A small contrastive image-text model, trained from scratch: 28.1M parameters, text encoder norm layernorm.
Rows from block 3 of the image encoder of a small contrastive image-text model, named by matrix and row number. Rows with one number within an expert belong to one neuron, the router's apart. Each number is 128 + 24 x the weight over its row's rms, rounded and kept within 0 to 255. All counts start at 0. Numbers have three digits each. After the name is the row's rms in percent of the matrix's.
Before each expert's rows are labels from the 100 images, of 14976, where the router gives the expert most weight on average: "patch colour" is the nearest of a few named colours to the mean colour under the peak. Only what is clearly more common there than usual is listed. The data: photos with spoken descriptions (Open Images, Localized Narratives).
# router: slot weights (encoder.blocks.3.mlp.router.weight, 128x48, trained with AdamW), inputs 0-47
# up: expert up (encoder.blocks.3.mlp.up, 64x48x48), inputs 0-47
# down: expert down (encoder.blocks.3.mlp.down, 64x48x48, transposed), outputs 0-47

# expert 58
patch colour: grey
router.116 119:112124145153135125102100136132109138159152138119086180133131117159147093142091177120107118140096100122096162109123157180139140158145115119160124
router.117 092:090147124089156159142121122105126116118135116109154158119123130122116099076142164119134131132074112137081119117109122171116153166169108135162152
up.0 100:116126125142111148184162115112123159107121164121170137096141151088115151124146149149131131108108113098080130149107105125160175155136087120117146
down.0 112:086125123135151127166102156087129147093157135120129124117145142110131136166109116161132128147124139113088151144134147113156120117140039127151154
up.1 102:148136132137130123080143129142159104172131140143148126175097132118128100125155131185165101129115134105121166101126101124132119167084156106121164
down.1 110:120123133106112162155151097103152107081132100061131149104139147114137119101092112099105137115136117126173131158149103167125129099143140104101148
up.2 125:145136164115098134152155152108112079136142124115174160100104136159119143133115146140138178128118189128144110123103108116172082118130136144106119
down.2 105:102136128117145119168170154164163151119128138115115122149102147157147112113140125154151171134163088133171112114126137160179143145095128107095146
up.3 107:132088131162130089073133132124140121095136162136107092137114105145139116121139081118143112109104153136158142150145140120094133098077161166136103
down.3 110:116151065122098161137134160138119133134164115113119135128110110090146144146129155157096146141113113133131103136115122128193138116096091077118155
up.4 104:084134118132152118152151119115128131114104140148117163104136105133142125104142111115114089123137132124151171171142169165079137100084165147115087
down.4 100:163138163168140137143143118173122159118142126151093127134135135153148142154125155144140170129169154128107111124125113088127122099142072094146174
up.5 115:143116097097151136124103123123139095183140119142126101083084092106108107179127152124102151155126131162131149144139112161127108139146174109137116
down.5 102:101111143158056122116148125118124143115139158062137140135161145159162128094131139130079127119145109115136095094120111132132130110103089137118141
up.6 114:107066107117141100115149093129133106128162121142115144138119095127111115127170137152120157165145143094163109131136104136152150190141121169149142
down.6 113:154189163146132130126165113131135096123154164095139089107147134136142113099144117130098130087144144155110094145108170153108127118107141084123118
up.7 100:104112147187142077114127121118081120114092121149123106156132091134161138124113129103114088105124131118171121145131121101130086157128164144143157
down.7 098:142112148113149120151167170136162100132117187149131120107091171108128137130116117118173142125126093074114138138137114097108156111134100092124134
up.8 081:075102104119164129104110070108111108137142102136120156132145098116101114132141136172106162126141103135090128136115129129115151135128141188089146
down.8 093:142147185147139110119119128097192094124127142106124134106138143144139150109160128106140134123128185139146168170109161146117147138137115092159115
up.9 095:153115156121129097143089136144168164126120134098135097131119141098147115137168098125088097133130127145180147146083137163116086109116150099121142
down.9 092:093076124164124138112152153118074111105131116146104123182138119144146136147102125143133121090110132134078101115158129111165145127105101124142091
up.10 121:130153108148187097132121115112137113095178105164119116132104117137120125160121091109118170120088119115167107118149174144127115121110136146105168
down.10 114:120140114128128147187129167142078133126199129118139142114138119148119140093081093134155144122116112128129160149111126138126143132110087084132151
up.11 095:135152117106119159169098135142173147093149117138077125110175074124116126122163130118136147121095155129120099119097130119109158104149100147134098
down.11 126:114138116145119109148118099110071129090084131144150091175077147143151156153155141115121126142158123162141143120113146135117128150095094105149151
up.12 086:105153134162120154126088109149129182137108113142139138126114153120096117120152114091136076105113122098134150174108155153135122137191107116145129
down.12 081:142130104127073083139154161145120118080112126136126114140099081121139145113158118143118156175125118151127102158148073167128139133101123132148136
up.13 074:161066106105125147124132161148130116120154099160149149162141117151141114100132108092137141162133113149098104117107176144156137108143135081153111
down.13 089:102154109159122115122129133100160136119154120130064135187158138101126150128099137133144122110121154165159134119121101104106076159090121146134125
up.14 155:112158134147142162114109146116111118139118121125130113101100143159130170193100094070126128116116148142144159126140148116118099087105149117150085
down.14 142:143138107143132096143164133155132158132177128113100107125121143137180123112125114144121146128171074134152137115129138073099165141158086132107139
up.15 112:093134126162104130093125103124108087149149118141152159097088126142089128132120113104140176153149154118114133144122079120110177122094158123141106
down.15 094:135141124125099093120151115159143149101116125067113108101114121098170142106153168130114122136170147138160125111080142161126134124098083137145149
up.16 112:116147109152117138117093131119130144114101102108103148126126154152082091113151131091155139126141156101124067132146094145155168140126122172114089
down.16 109:148180114122129075108138129116138127089124132118171082115107096086156142115109126123110133133131078169131126141086162113122100116102136141123151
up.17 099:131137142105100179091143133134145168178095129135109150167153170119132133150108125129135118147125099103118132130122145114132077110099147070124144
down.17 096:103125107138128105176136148140099140076164107127122123127165102148102089123144091122139147106162145149159129128125106155088168152144115172122120
up.18 097:163082136123163122125121151122115133070135150120105119156120076117140145096137095063114136143149131097144156126129143136089139145142117152156136
down.18 099:108171102141148142168177151115104108128133155136117148089116154124137142147113150158129108112108116115169111130091142070152090126116148103149152
up.19 095:140114127086109123111137122112123152132110177121108118148160162155124108127139146119130124143074140171165096103149140106129141172122107194133142
down.19 088:145163130099147139176169137171113125084175104122103116103102128141165133148147126149142121120161097124102106160114143115151105134144158104098123
up.20 090:103106110137101128172138138154137131128121120120134128172176161114125152107132152173142115087148165145112161120092122131133060129110134142109154
down.20 095:117106155127185110127151141122188140124149114135119143155074132162145104162128101100100109089156103107121123118146109142148116101141101113117098
up.21 080:154149095099119107135181118091109121133126096175127101109100113127149117131113123100121133124110120154177123063103126140149118116093161137144107
down.21 071:142146159156100134135120089106133132109121129129172089115196134089139135141119080120139138130143124092109114139128091106127108136136073127107158
up.22 103:130120182101123107110102064114139063124144151134152116163157164132138161112151138127112123112121125113166151105164096115133132132105143144121125
down.22 095:146128076106134147135142108097102106115144157059132104134079109100153133146127141143121143106141114089108159127133133177127150121139158122089131
up.23 064:115173143100138150123142128153151096165113099086106109157076160119109143131121103175144119158129099132125126175125114122115124145139099088129153
down.23 082:148115067112125118120144105092110151142161134132161144098171111152150110102115148125099153114112160133134164123140153152169113157080130109109134
up.24 089:141169113171128158134140116150131179133127135123144142110077163106132138117120117097155098156152111172146123138132087108117093116105134136167088
down.24 091:148130137086098095140120103146085095117127122172093147105081129091125121132157149142110131121140107100117124095087101156110155101159098119130125
up.25 113:114122085120110144102156103127136136086157122094099106132133120133137093130170144108150132177127098117134116164151142159088169163113125120159096
down.25 123:148151095152139130128135086124171109106098186111148136137122127116105143096122114136108099134170140129111093129070120105139121152106083105122154
up.26 125:164103151134152124110148124153129164132093189169112131121147147125150152087129133150155085067126117130147122134149141098151144103129119129098145
down.26 104:103110102132083103164177140154147144162173090119139140112108152104134105179128153138142166123149138129134134123162111163126140132114099118136165
up.27 104:113137118075125150162134197108121159124121115136151134128104122142126149150093100087089128122117115152083124122132165149135101116153108115157097
down.27 110:120137118149110111108121092143123128170141070176099146143136126137121112113161085120176130116140122139144132123121094097098088117114133164123174
up.28 088:132111131077159121164108146116094148139159109111112146144126172109106133154102123168127119110094120139109177107114134140105106084102128097087129
down.28 086:132102125155133134115096162162165147115135116155078138177142124120149168162147082112122158125163130103108113154141128145133136145153175155118113

# expert 2
patch colour: pink; white
router.4 096:131164133118131173136131109153130131133109098163130093105107130149120168144194122131148112158087139146117118126096135149091107100144148103158165
router.5 109:135142162135176128158110139114153168113124110134116137113118111086098113071137113172109163142151127114135136084123151130134114125100127161155177
up.0 073:138121123100107111111092132103136110145158151137130150170135140134170164124127147140082130142140125102117173090153132188103113143099084127141147
down.0 087:136140149130129137152155086140197156162140138134122136112126100136111105095141150131167144149160145131134085134128176106140120099105143079107111
up.1 110:128096138116157160131076129156118115136124109117114143125096156126160114146140155129133104167150110122148171096150160123161077068115136115133124
down.1 111:135161151092117162134173120109136149134093146115121128159156098170179098107077120113172127115105157130134133112142120124117169120115132112097122
up.2 074:097150090126107154138102179150148149136132166127135107093109111125096107128151119103102130146143135192105133095146136095110117167146164127141126
down.2 074:152152128129162102103157114108071140132109128085120125145120115170144137121120161132159111106154105082136136170100096144106124104087114158129111
up.3 062:131127136167152098127133121103123140150099139099123114087122096178100146097180117109135130136068104125134164147164133125130115155152130142092107
down.3 062:136114132146131145158083144174090131136127138146113119170102163089153157177138167073128135121159107145136146103107130150091133132121116120132119
up.4 124:140158137101096115159134106114158112158131115110129111147165061123129159116120146133120120133136157139065159076114155139136121159152131107139113
down.4 106:120099155155111106166121141124150123130144135120080171096136186128142095119121130132110152134150130146155083083149158131116149134089094126118153
up.5 077:124126152135137120175105107137173136162150120107139129134093128115077107117123143085135126165126104138149096141127156139083126074104097131166133
down.5 080:117112124127094119049125120123124113101112092114132121104118144127120134081113093125134135095149158121120124125125122150192142162133149132079101
up.6 095:078169148127142099101101156123095127113128151121136148145074129144111102139124099140137115139116129098171085129151170120158117152113103121112166
down.6 100:147105087153090139130142118161146109159127110136163123076158152115143161124107142117149185118136115124121131121118083116081158094120153135115124
up.7 122:148154144099120081162110126081113124094100118145133157135134112075182148127137137132090116145135067109103132117116144144157141138107115140117123
down.7 122:114105132162114135113120151163161166132192118132150148119094144128108098127164128172162150151157100137088128126110154126141144136147109084141136
up.8 095:132186104090118148127110117175139117117095137125105114095113174130118162086131126098129114111107123125156104125128099107148146147120164161175115
down.8 088:099074131143142133164109133105136112108141119130169129137173092144158144136137125158141142115173151146093101169156133165116153150144108096106142
up.9 105:092106112146111112105114123122148130121143152129112136160102103148109092167113118144097114137132105111140075130109142150131136201118081127127174
down.9 107:174138096136124144168098116157140130170121113106168132115135172157093136108153132120162168142128164133113176100127131091113144110117147122110112
up.10 070:119114118103086063159139142127106122134134144127093099104149181126164133171133100098141101107156124158152111128116110140118105140152114148164133
down.10 081:147125155125166189106115117136127151090143120138169120114144080109113148145149155143108142129099174147087147137150145094110157136112093112124135
up.11 096:143127113136134120154161104131109117131154127169155124106183088124118152128151103118120093102108103135119116140109124090158085083118090092116161
down.11 107:107164121122131132132144132121140124073127144130114126127096157114147083145112140129079174114151115182138151111112135145084159173114169124123116
up.12 085:123118113114122147165179122112155134104155128179108134068179144111118135113179135126121169146122155157112136116086141149113121119144141140123119
down.12 085:118105175088122134082104123133131114152121163124161141129123145171100087104091109112102101129144105146137122129122106132136161118081084138142159
up.13 094:126134140116077124122128133149112110185116120126112141159119130139083118110112166150147123117154154138113139127131093147089133172126187074116123
down.13 091:130137145135159092134109110108150146095154205114132159132134151130139165103124111138110111160158146085129133110125149132110110102118068149133125
up.14 112:127168153149156105094113107104114104111098111175129137155086124093137155107108154165143130074136122126092122171100125104152125134130141150131146
down.14 100:141105107096124123153127157152165156138141145146132118127205094150131104143118119115113119190089110116115114129149151175124113109128117100111127
up.15 098:180131136134135193111156158103136182136106139139181120105144127139118142126117132103130137150091093122148105112096131139173120117140147120114099
down.15 098:107122110119120078169131119159120086101142129118118111158140124092127169153125119128106132111183155144127135168165123128093164166157144143149129
up.16 103:129103151134142095122122095115119093131135181162131107122141126151128106152139121128143196126100127171164093163130174121110122131137150129116088
down.16 097:125170121087134173140146137168166148118136066096111125148125132110130146125091154106131105145166136128107164097129134140143146101127135164132163
up.17 085:124145161112151165134112128101137109172121109143144137167071139142135156115153129126138139172172125110128115144109139089167115092105175106120126
down.17 091:134120094131079114114147145159124126113142137122125143088191123122118130126111143157131077102085124144151132130145112158067110135126096159130152
up.18 080:117143143109136146151101148146104170099153170151131149156096095126116091150095177158133128154085120106116119146150125142170115137139103124160149
down.18 088:157134124159112117120128127185097114161112140161173124109153161160116146099101095112150153117129116101113126114106143129108157088166171137148126
up.19 096:131120114084130117111092145146142104084122101157115104095126158093089156133135158116111156081146119168134156105143108138119154154119099127133087
down.19 099:110133118151110086122164093104119135145115152103119154129118091169132093125116085111147076166131139078093105120102137136163117129148140117121147
up.20 110:116129099141067102179109166161142100131157143111118087102118138156154137133121120096163124101120107122131155143169114130094118145110162137108118
down.20 111:135096184123161174107128080087125144102095129127139126142136101131105146129129174128088103135166155135130138136099145133155144127126103081127133
up.21 147:104148148122151155110131081160096107133139107116097137081104153105087133113151113148154102128115127163142088103131086111124119098109128173115147
down.21 145:115096103135113131134124141091157138122108159117197090169138125177177114139082120124111137122137155110125126157120140133093135163128144121155139
up.22 127:167142122092149159096110138135108129127112148157106184105109123100162124125084171139115097113129137150135117087121143132159157122126133134106182
down.22 116:119115123158137141146124103154165143122109112091159135170136112174172136102142103127147126148148110120126099166146115125130155099112091075089108
up.23 119:139133126120117122083093121150133132156129140127077111125120180171145087155142103117159125096127184143143107115130118149086122129138179131116132
down.23 118:093117128147179160166142123108158151115148171134176111109147119116114151121145177141103126160134114113121100114123134133166174114130082123116130
up.24 096:122138127116146127120127175103124143157089146103118106107141147119161157098079167115097137121111123128129154093128150130140193178158113121122134
down.24 095:129115142138098095156119107156125141114162121131130183145121085122121121159181109085121116117176151116133095188142127120116107126136104117140110
up.25 090:133131130116102139133141140118115123113110095160129123083149096175134109151139118101105148180144153131110136134171096086136080121128123094126077
down.25 088:104160131109167137131149121137148153122181132101119126117088138127123118103112144120139119083114085121135124120083185154072146123094131115126151
up.26 107:107157113080153156138128112136121154123099156135118143112144190129088129112096136158101140137146110139169144141167110136151160092096162114125135
down.26 124:133100117131115071132138139147171056162111136115131151143117110153179115101146129136132102093143157129113109120089142093120125116132129146094121
up.27 117:114128148098105148138119100112128153143129064151122098154143100142120128140122086090138090155138115134176126099115144096117099122129159090100156
down.27 128:121148107128149118115134152091074123082140151114096133091146142108145130140167136128097171099108164164086130132136121166126138125121114169134099
up.28 084:176110129120138155134121151146129147097110096167118138090107162148111111100141141120135132162163093149111147098089174139120113142172151141121161
down.28 088:096125164120110114137099124100117133132164182071151154133134117152168153140139113117145114146120178129137097148160102107126173143096117111120120

# expert 0
patch colour: black
router.0 085:117087140113126150159123141141129140115065114150152152124125158095098138045142114159132136132112114137133155127131103156121115137128119116166166
router.1 108:139148110119128162135161134143103172145108107132103131117141111126098150127187138093153111137126116171136095156113158131092161110142088082108125
up.0 081:139128162113076093128087117147131114149148174161117137147134174133158119125130123114177149131088148095132123106125117167135082119125136153151115
down.0 088:117127098103154157083118161104166138133135107110125125116151080125122125126121146186060106127152105103115163132127133093134128101133105126111144
up.1 117:119112102104122087092142128154141112152121136139149145098136184130123108142134101113099143128089126176190112113171135140119134115115142117122178
down.1 104:095165143106145176114118101148129148152144114160130134138109118121153107134150140159140150150180156104091112100132138086127131141151136177086110
up.2 082:145111138107127099169128115113135155165154133120130123091141140101094122100177119151165161152137136140160135065132165109113169131112160132130128
down.2 087:089142134137065114135152143125156105140119142187138116092095123151156108133140133115117121146129167101130128157140132086155101143144075120150112
up.3 092:148097155135143153127105106140129144118124154127114160100132148133119126123138146117106113160096124130182104106188191079151129114119127113088126
down.3 087:110164102137073119126160120157134160125148120168187121111124129151146139113105144099147155117144138122093126142098078143119122078130117136120098
up.4 120:116150057135132115160145099094110126126155159126096163130146112127165131142109145094138122100148117121146110131151105111131131133165097144138065
down.4 105:139114153102148157125148112170124156132095074126140098137101150123080141135151082121108136144119146138129148141109153180119130109088158100138156
up.5 141:131114111142116108149120122123173130140174152108116071157136120156124135147138122130040130147134160154116106118118137125112171143142113113163133
down.5 152:157127150130148148102098061142090140137084126104144135121121152115141113092104157089200128101122128110117138124129137108132130133126131125081133
up.6 130:098095126150134095116149132103101119116117090155141089150141123139112125153145133107124161115123140133125099117111082065149114144072171129121099
down.6 114:166145124082093111122143132139153117127135167118100143080104113140132108143108150160104122147089079111124148158128164112086118129103092115112151
up.7 061:120085105093130133104115168104105115149119102107142119166120157103166157140105145111149107108128076123126186137152144165152135150112116125121103
down.7 073:164136129155122088128115121102128078083108144142132153128145102152078118103107086168139143072134121124099105126132134127108136094162135106141116
up.8 133:144116145110119099153118146127140141184125134139081110138143173128126143104167139145164074108095148108162128123129123114125136146085177137099121
down.8 125:163119113124109173119128133108160133136088158149147104113114092109122106143087128132092147152150138172083157122127094132141124120175089140142154
up.9 071:125116147146153096119107077089082157098151153187143150125097145114114118138149121146156106122145107120135121105155140167130143159138114105108096
down.9 074:097132124141147128137159168143203115149106142085135081145106139144155151132112081119125158147127135171111153126119117106123091098128121131115122
up.10 086:139124103168131083071104153149139119105149142102114101084122117107110101140128155098096104101143144124136159116166145108107131125127174158147115
down.10 090:112120139076115133141154084110116123142088135144128103182141121135120137101117122174157158150069151117124107137098151107131115114159092118121103
up.11 094:141097175132128136110140124140143135088172131116133143164117105111139098113130107085127128134121104109105091164089122170127167136095102143151172
down.11 085:152133087110102094133110136145140135153127099107129117135154169141099117122129136148142120107106139146117149098179138113156105159196148106088102
up.12 098:133131081107091152160140117106128131129119112140088097103160130136133146128130080114139140115107138153156117137099108074162075147104126138091105
down.12 101:098098147118130102073139156120109118159145137112147138130098115124113142151157176117083096147148090150091110129123156115121180116126109097144134
up.13 079:092189172110123129131134145131123115137151081154114111111114116108129142072151155162148099125145150128111142114122120112156159109136172135169141
down.13 082:171108113102133115145136109102183135114129157102141120128134072178161136148098115127124100124105146123126112162111127169090102149110090123121118
up.14 112:105172125129107161188172135122116110126141137131100092139119122097082126094148125125139142157124117144140126118139134092174106104173108124093109
down.14 091:142082149141144084078103111116137137126111154125121174135103136156206137156094130122109126132161131125136137128111162148122118139093130115156112
up.15 071:165160126093122078112087077113125073137134104141161112152132084128156139101130124128131119126129160152174148107133144100101112130121123118136110
down.15 068:049112104104102143153154098132119151137121158114120141101129137117129093147134131120125107166134102125085115115125171146107102095119179114137140
up.16 079:097129121180147121135135121118146087072158108124102130174108138118172140129087105128130151108144120112096090132140148118112184127156127136115129
down.16 071:177149171120106120108151105182120130145124126142136124113150132114125145098172172143132118089083140122154110123138119123184085113120112110129130
up.17 091:115114141118128150153114166131153101102112164127106127150151112174115151117096165117113140121091138120133092134112176180094135149173121133119096
down.17 103:153135144131095123116116090125101130137151099121139108085185145090133120163070145148147165130124140116122151119152124094144110128102082135107151
up.18 101:145136120171139120162145079114115144134147097114126160106115088130125177105145119114103142137124132119125149126141134108146121061150082146138078
down.18 103:127167147095129134125175130159166154088126152123146105134111175148139117128129144111162123122127129143146126146095153140110135196108175098134126
up.19 078:168161141104139115117135094137143108105142122147162151098119113146145145125114085136168151119127113167143080109106128175129121132125191132142160
down.19 091:070106108121119114153101180154162134135140130133081095138127118132104132130162155144101100163136127131121173124143114091121119149141092148088122
up.20 101:099148165123129125100121137125160122117123128108156116122189121128115148106121112151181106116114120147129043131138161104094105146122134116108143
down.20 105:135135081145116146152146143143111094170153143128098118159118111117143092164159136093097141159155111097127183093126123152133136102151108149106136
up.21 073:172155171161124114131128128101125136132149109116143167159136095080155081128157129110128122152125122157159169096148126147154092164116142138141127
down.21 052:172106161155136136156109157143109129132153179144111108111108147128175124180129127112105148149158104130129113105136145093135101110111119070116146
up.22 116:114183143139131126123093142143179139143103122122094102084133140072132128146107104124113122163123138115136105149140141149169074138092116129154132
down.22 122:124065124121129139116146123124113107136172151098150126174145086155114123110134146112143122087151090131082168100099111124103150115143153137121151
up.23 109:139108106145129094129115130113111120122121177123125113129087093186123097184116147108104134170134155119150159169163134130130137145119103152127092
down.23 101:084135145126163170091121108131145173159114103117167136083142174095116144101130129136152158137139151130107120103099129097109138146138141089132150
up.24 078:098131141130170119163145061095103108160107137154150157170141103126144085125116110113114143133126138140164134127118130148076123157139095140132142
down.24 100:157077156159155106139112128054126118125119155154131106195131087145127154142117136130104110114107109110125143138152147145141096138151128115139126
up.25 108:168139097144127098141125120151117110111165121130081111129134121123100103075165125112104131092116143119198155127151119083111117124101119133102127
down.25 100:088145177090098137089147095113123120150104137109167138148126155124173112152127125132157152158147146141080077112132134111133110133111116148150134
up.26 086:100115145092179099112163154126156108124131120163102119114090115151083145116137130174114170138111096109107141130108105135149134146101144125103164
down.26 076:137118167117103123149091123154173087115184166126092116151131147124145115141102129141151136120121114142120090115137114106102129137101074085150119
up.27 134:123132103070071142161132124151109132129088163134093125128160127137123093113106112102143114107134133152134141117132146095161125147132068129153096
down.27 142:140103136145120102099125142132129134131150134114179113138120123129124182128144133135069135095145097136092074137107094135107183126109145108128165
up.28 085:128089149088076122097140118128107144155129175140117149182124131148173081135115168132142147112127124135105138144123129161132121141144129134159083
down.28 078:132124155169183134131146114120168139124130108108137124082178129139098161108096100130148114151118114075117130129136149156134150117143164142097161

# expert 33
patch colour: pink
router.66 133:148095159111125096114108147125125100144139139114153173141136144118097082078115152157146148138127143106144143125121136157180084150099148135128168
router.67 104:128115171134135093172123151090178125113124111147156134103138116110089123086109094148153142123138141121151139106138099136155069140124164125131153
up.0 092:107139163136121095116099143109087140078126129150127176110100128154169141165128137122117138124137122123114159145198120117142145167127107156142106
down.0 099:194171121140126154154158140125151133143142129097108151142157148104096100133150126110139124121137094145109118130105202160113119097123119141107126
up.1 107:121142149109119103118152159097136140162077127128103159126185107153135170150119083102120143136137159157119152132133129096104115108137110080136150
down.1 113:125133110178093167122100142159136103137182113150113125134103150110118116120132143128131128119105120114124116101152120127168130172076122189143156
up.2 088:141145091162085141146107115157162184128124102121106130089148154123167123164121112115142115129137147123163113137161169116110152117110137165165122
down.2 109:095102160144179111143125113116102077142135140122156089166139131157114097140128098139144151104115151162145176131149108104162121112132114104132158
up.3 071:123118153131114111164127108164133144096120119131117121081104087142098154131129115124138129135109112174158089171135151122142092077128153131176109
down.3 056:121173137141138145130127138099127139183142137142162151151133193124122111130137105094116150122138163106128190100149094114160138110147144114124155
up.4 102:140099144142150134144170094146138136106161120126094147134186147117115136103154130144176119076097140147101135115112138132130081136149161157104113
down.4 103:113126145089125128105147144112153087129086119123157095097107084137127134136090109136105133153145096099149092120166136109157142112088126106167157
up.5 091:104089171119170115151139102130094121116139166112111171130155111158120146150130140114118141125084115129139122109123091089157141162175113147128095
down.5 096:136123119169095123097104137149148154121110136086153116107091145124114139089111119133178119138135116149147127120121091167138106171110140082130177
up.6 110:171115112117117140147145141147137144153132148147096169107147101124110100118128086163147098121106102106188124122128119176111173146130085144120133
down.6 115:131162124130129148123104134140146124077118148158093083126129161166170136116100126122157121120170132138124131150113155083131113112104192104120143
up.7 076:143093098132170095102130145131130121094112142133106075127126135136124117131087090082128121170124089127169106116143132128150163144137153144169104
down.7 073:117112158125092118146131100133120108109137123151110155133131165115125113120164149170108165100152182149093137120119135069123093134147104104110164
up.8 081:107109122102131124114111159109092154120124101137148147097160148115137160117086113081146125112135091152132130162159102134154151154105120115069163
down.8 095:176150134139084139145149123129164118106139142107145110115117151120180095160134162163092126130166157114105150097093156121098139121148132129162113
up.9 095:105097129132141171117111168140147114137142153193125063126139144106173124121104128096164114137125150112127091154114113146133154145125139145098123
down.9 084:121170095105113099133153075098102135119170147115128143093108122126150130155121133127119142122150151134073156135103145141088124100154079142130151
up.10 102:105109140113148137145128087120120168136103128128148177129191176132104157099117136106157146136108145142179154107128125154149129084118141145122127
down.10 098:152170131128088092106150163142170126125122148147160130156099099135136098124126082168100136089175137125127140144177124110140129131104140137151122
up.11 116:115111133093089124093155115157163134160100117102099103097138111169115119150152143130154141106123176172140123118147132124119129136137188095134108
down.11 106:101079145186137126143112146148123102157173143105151152155098160116136141114112094077115135146137101093140114124118128120167101116115129152121153
up.12 079:087149094160108160115112112129162164119137098126125150094168096114123149143138119089119158113129149139138136122080131168091131125084142109133094
down.12 068:134113156130145118148108084126086089157113132078138123108111167141112076141081131124154122118162142110126112131122101088150130164162141144119121
up.13 096:132112103125183146129146148167133136093093081098136137120109083153092085136134121149147099158092126137141127136143129093140143162108105118104111
down.13 093:120143159153155129116136082117114192146155117146149122158136128144139160139111134118129110126121163091134095140123089154139109078175145159141149
up.14 081:077098113098125128132114136149148147137149110137119134130135107137122135151142092086108157159157099152092159182126100136083137165111108095134140
down.14 083:178127091155140155127112118095144140106134137105148158135120184134114135137114181175103084133088137148116094112098128090133126124143118136123118
up.15 092:105162116136135115119106125128122088127125112155130096080062122123082131164162170129113165154126111147130099148158140122098129101132144147131154
down.15 091:138096131167160138133137146153152161149140145130165109115191129135163104099091086141120104139114097088150127166144129102129116104110121131123101
up.16 073:162165126131098143112140107138128107113125125116107116110111166113074146115159102142104099108185127100132109121087082150094115147123141162121149
down.16 088:112096124089158121139118125110147126129141117112159092133129106152185101101122133088129158118105131150096114114138173085160095112115095092148119
up.17 093:168142139138153112121142146100139099084127128090174135173120141080152150119137100110151126129141152142142157091123133102149101135121079155151101
down.17 093:126141098106109104122138112143123129160117120132104127071154121163124069109125154121103138126120135131112083154162137134120136091115133122097199
up.18 095:139151102106120135115140106140099117176151106124148102130176161143125074124112106107145148084126168134092154106127150100104138122164126094120153
down.18 099:106102122141160097128129174155139107089120122135091135115103117103156182140102146130103062109125102114154110103113151117104160122125126159138133
up.19 108:086179143120168139095110121111105127130086125111136096181128149173137148154114128102155105098129174123132149141136120117155110117129107156123098
down.19 106:143113109155113151112130146112123152136189156106117090089116114141125165089134140095089126190116121105145116142154131126132105100082128137126137
up.20 119:124160121138122113135125108121061129130084108134094170136170125120155130111114137062128133142103101132086086133127134129161136130120082125137132
down.20 112:124107123155092128118114154100138121119160124105135147117055105146135121174131112123144072134152151150124152106149129127088159112136120141122178
up.21 115:159139152126126160087110129123143153125108163137145157119139139155133140169085102097133090104129150158132131110178116077152119121175134114106115
down.21 107:108145130141126107179145150148110115115175121128088150121129149091107127104113158136124167120163117113149148152154122148118149072101116138090169
up.22 089:156104125134167120116088164137131113106125161155151133154181149151167131112114097135156104116159090131164108110132116105139128100100114163161136
down.22 097:135158101063087110122134105154105108164127109149106175115100136102150118143144118163107159126125151157081142125123157102114131139123148114147155
up.23 109:116128158127148110123122174096135161146105071111132123133107077111123123141159110120155131179137109111114144104133141163100067139136117134134101
down.23 106:110133155165100174130145136134134097140190148126124145134136173141121120145126095124142165102088157138138086114122111143119181138107139112106102
up.24 072:120133117095091147131125136121168130154141135098102079135178140127125168101129150130130080100110105159114162139097101100130129161159123133153096
down.24 085:113117156142124116067137124097093146069145180099153122148118147101142137116134128122120137176132138119170098121095122153120171113118139119142116
up.25 121:135078131114148134088104163119126090136147164137113112138151162138190155161124094111131129081129122110152109152143150107106136127147168124124104
down.25 114:118182093140136114165154086134143176104170099129110139122113119119088116089112153131103123144156127161123157137092151117166114124136115151146135
up.26 088:128149109086108141109099117145131118158101124103123114143138155147158187138104180093102146093141166095166143134129134137122140129130093136088120
down.26 096:107118146171122134085162132129127152087173153104147158113113126144115106106144089140134087108118097165102139081125132106150140132127151107166120
up.27 108:097115134181170172116117142161122120113110182121145162156104141105150129110095137134118124117158131175121134148131172138172114115119096142123118
down.27 095:162136152113107124145183112177110117120148097131106129136173111146144119147170135120139164114104152109098143102145128172120170133132168144102132
up.28 094:145179141135086150110105120164124135126079108117158148127172176128147158143089146149123149118129140129121112123085113100128162124163100116125154
down.28 101:131111130116153100105157128096089136107177166101106136138114092147127127097115100121114127137139093154119170093162157161140114135086128138159101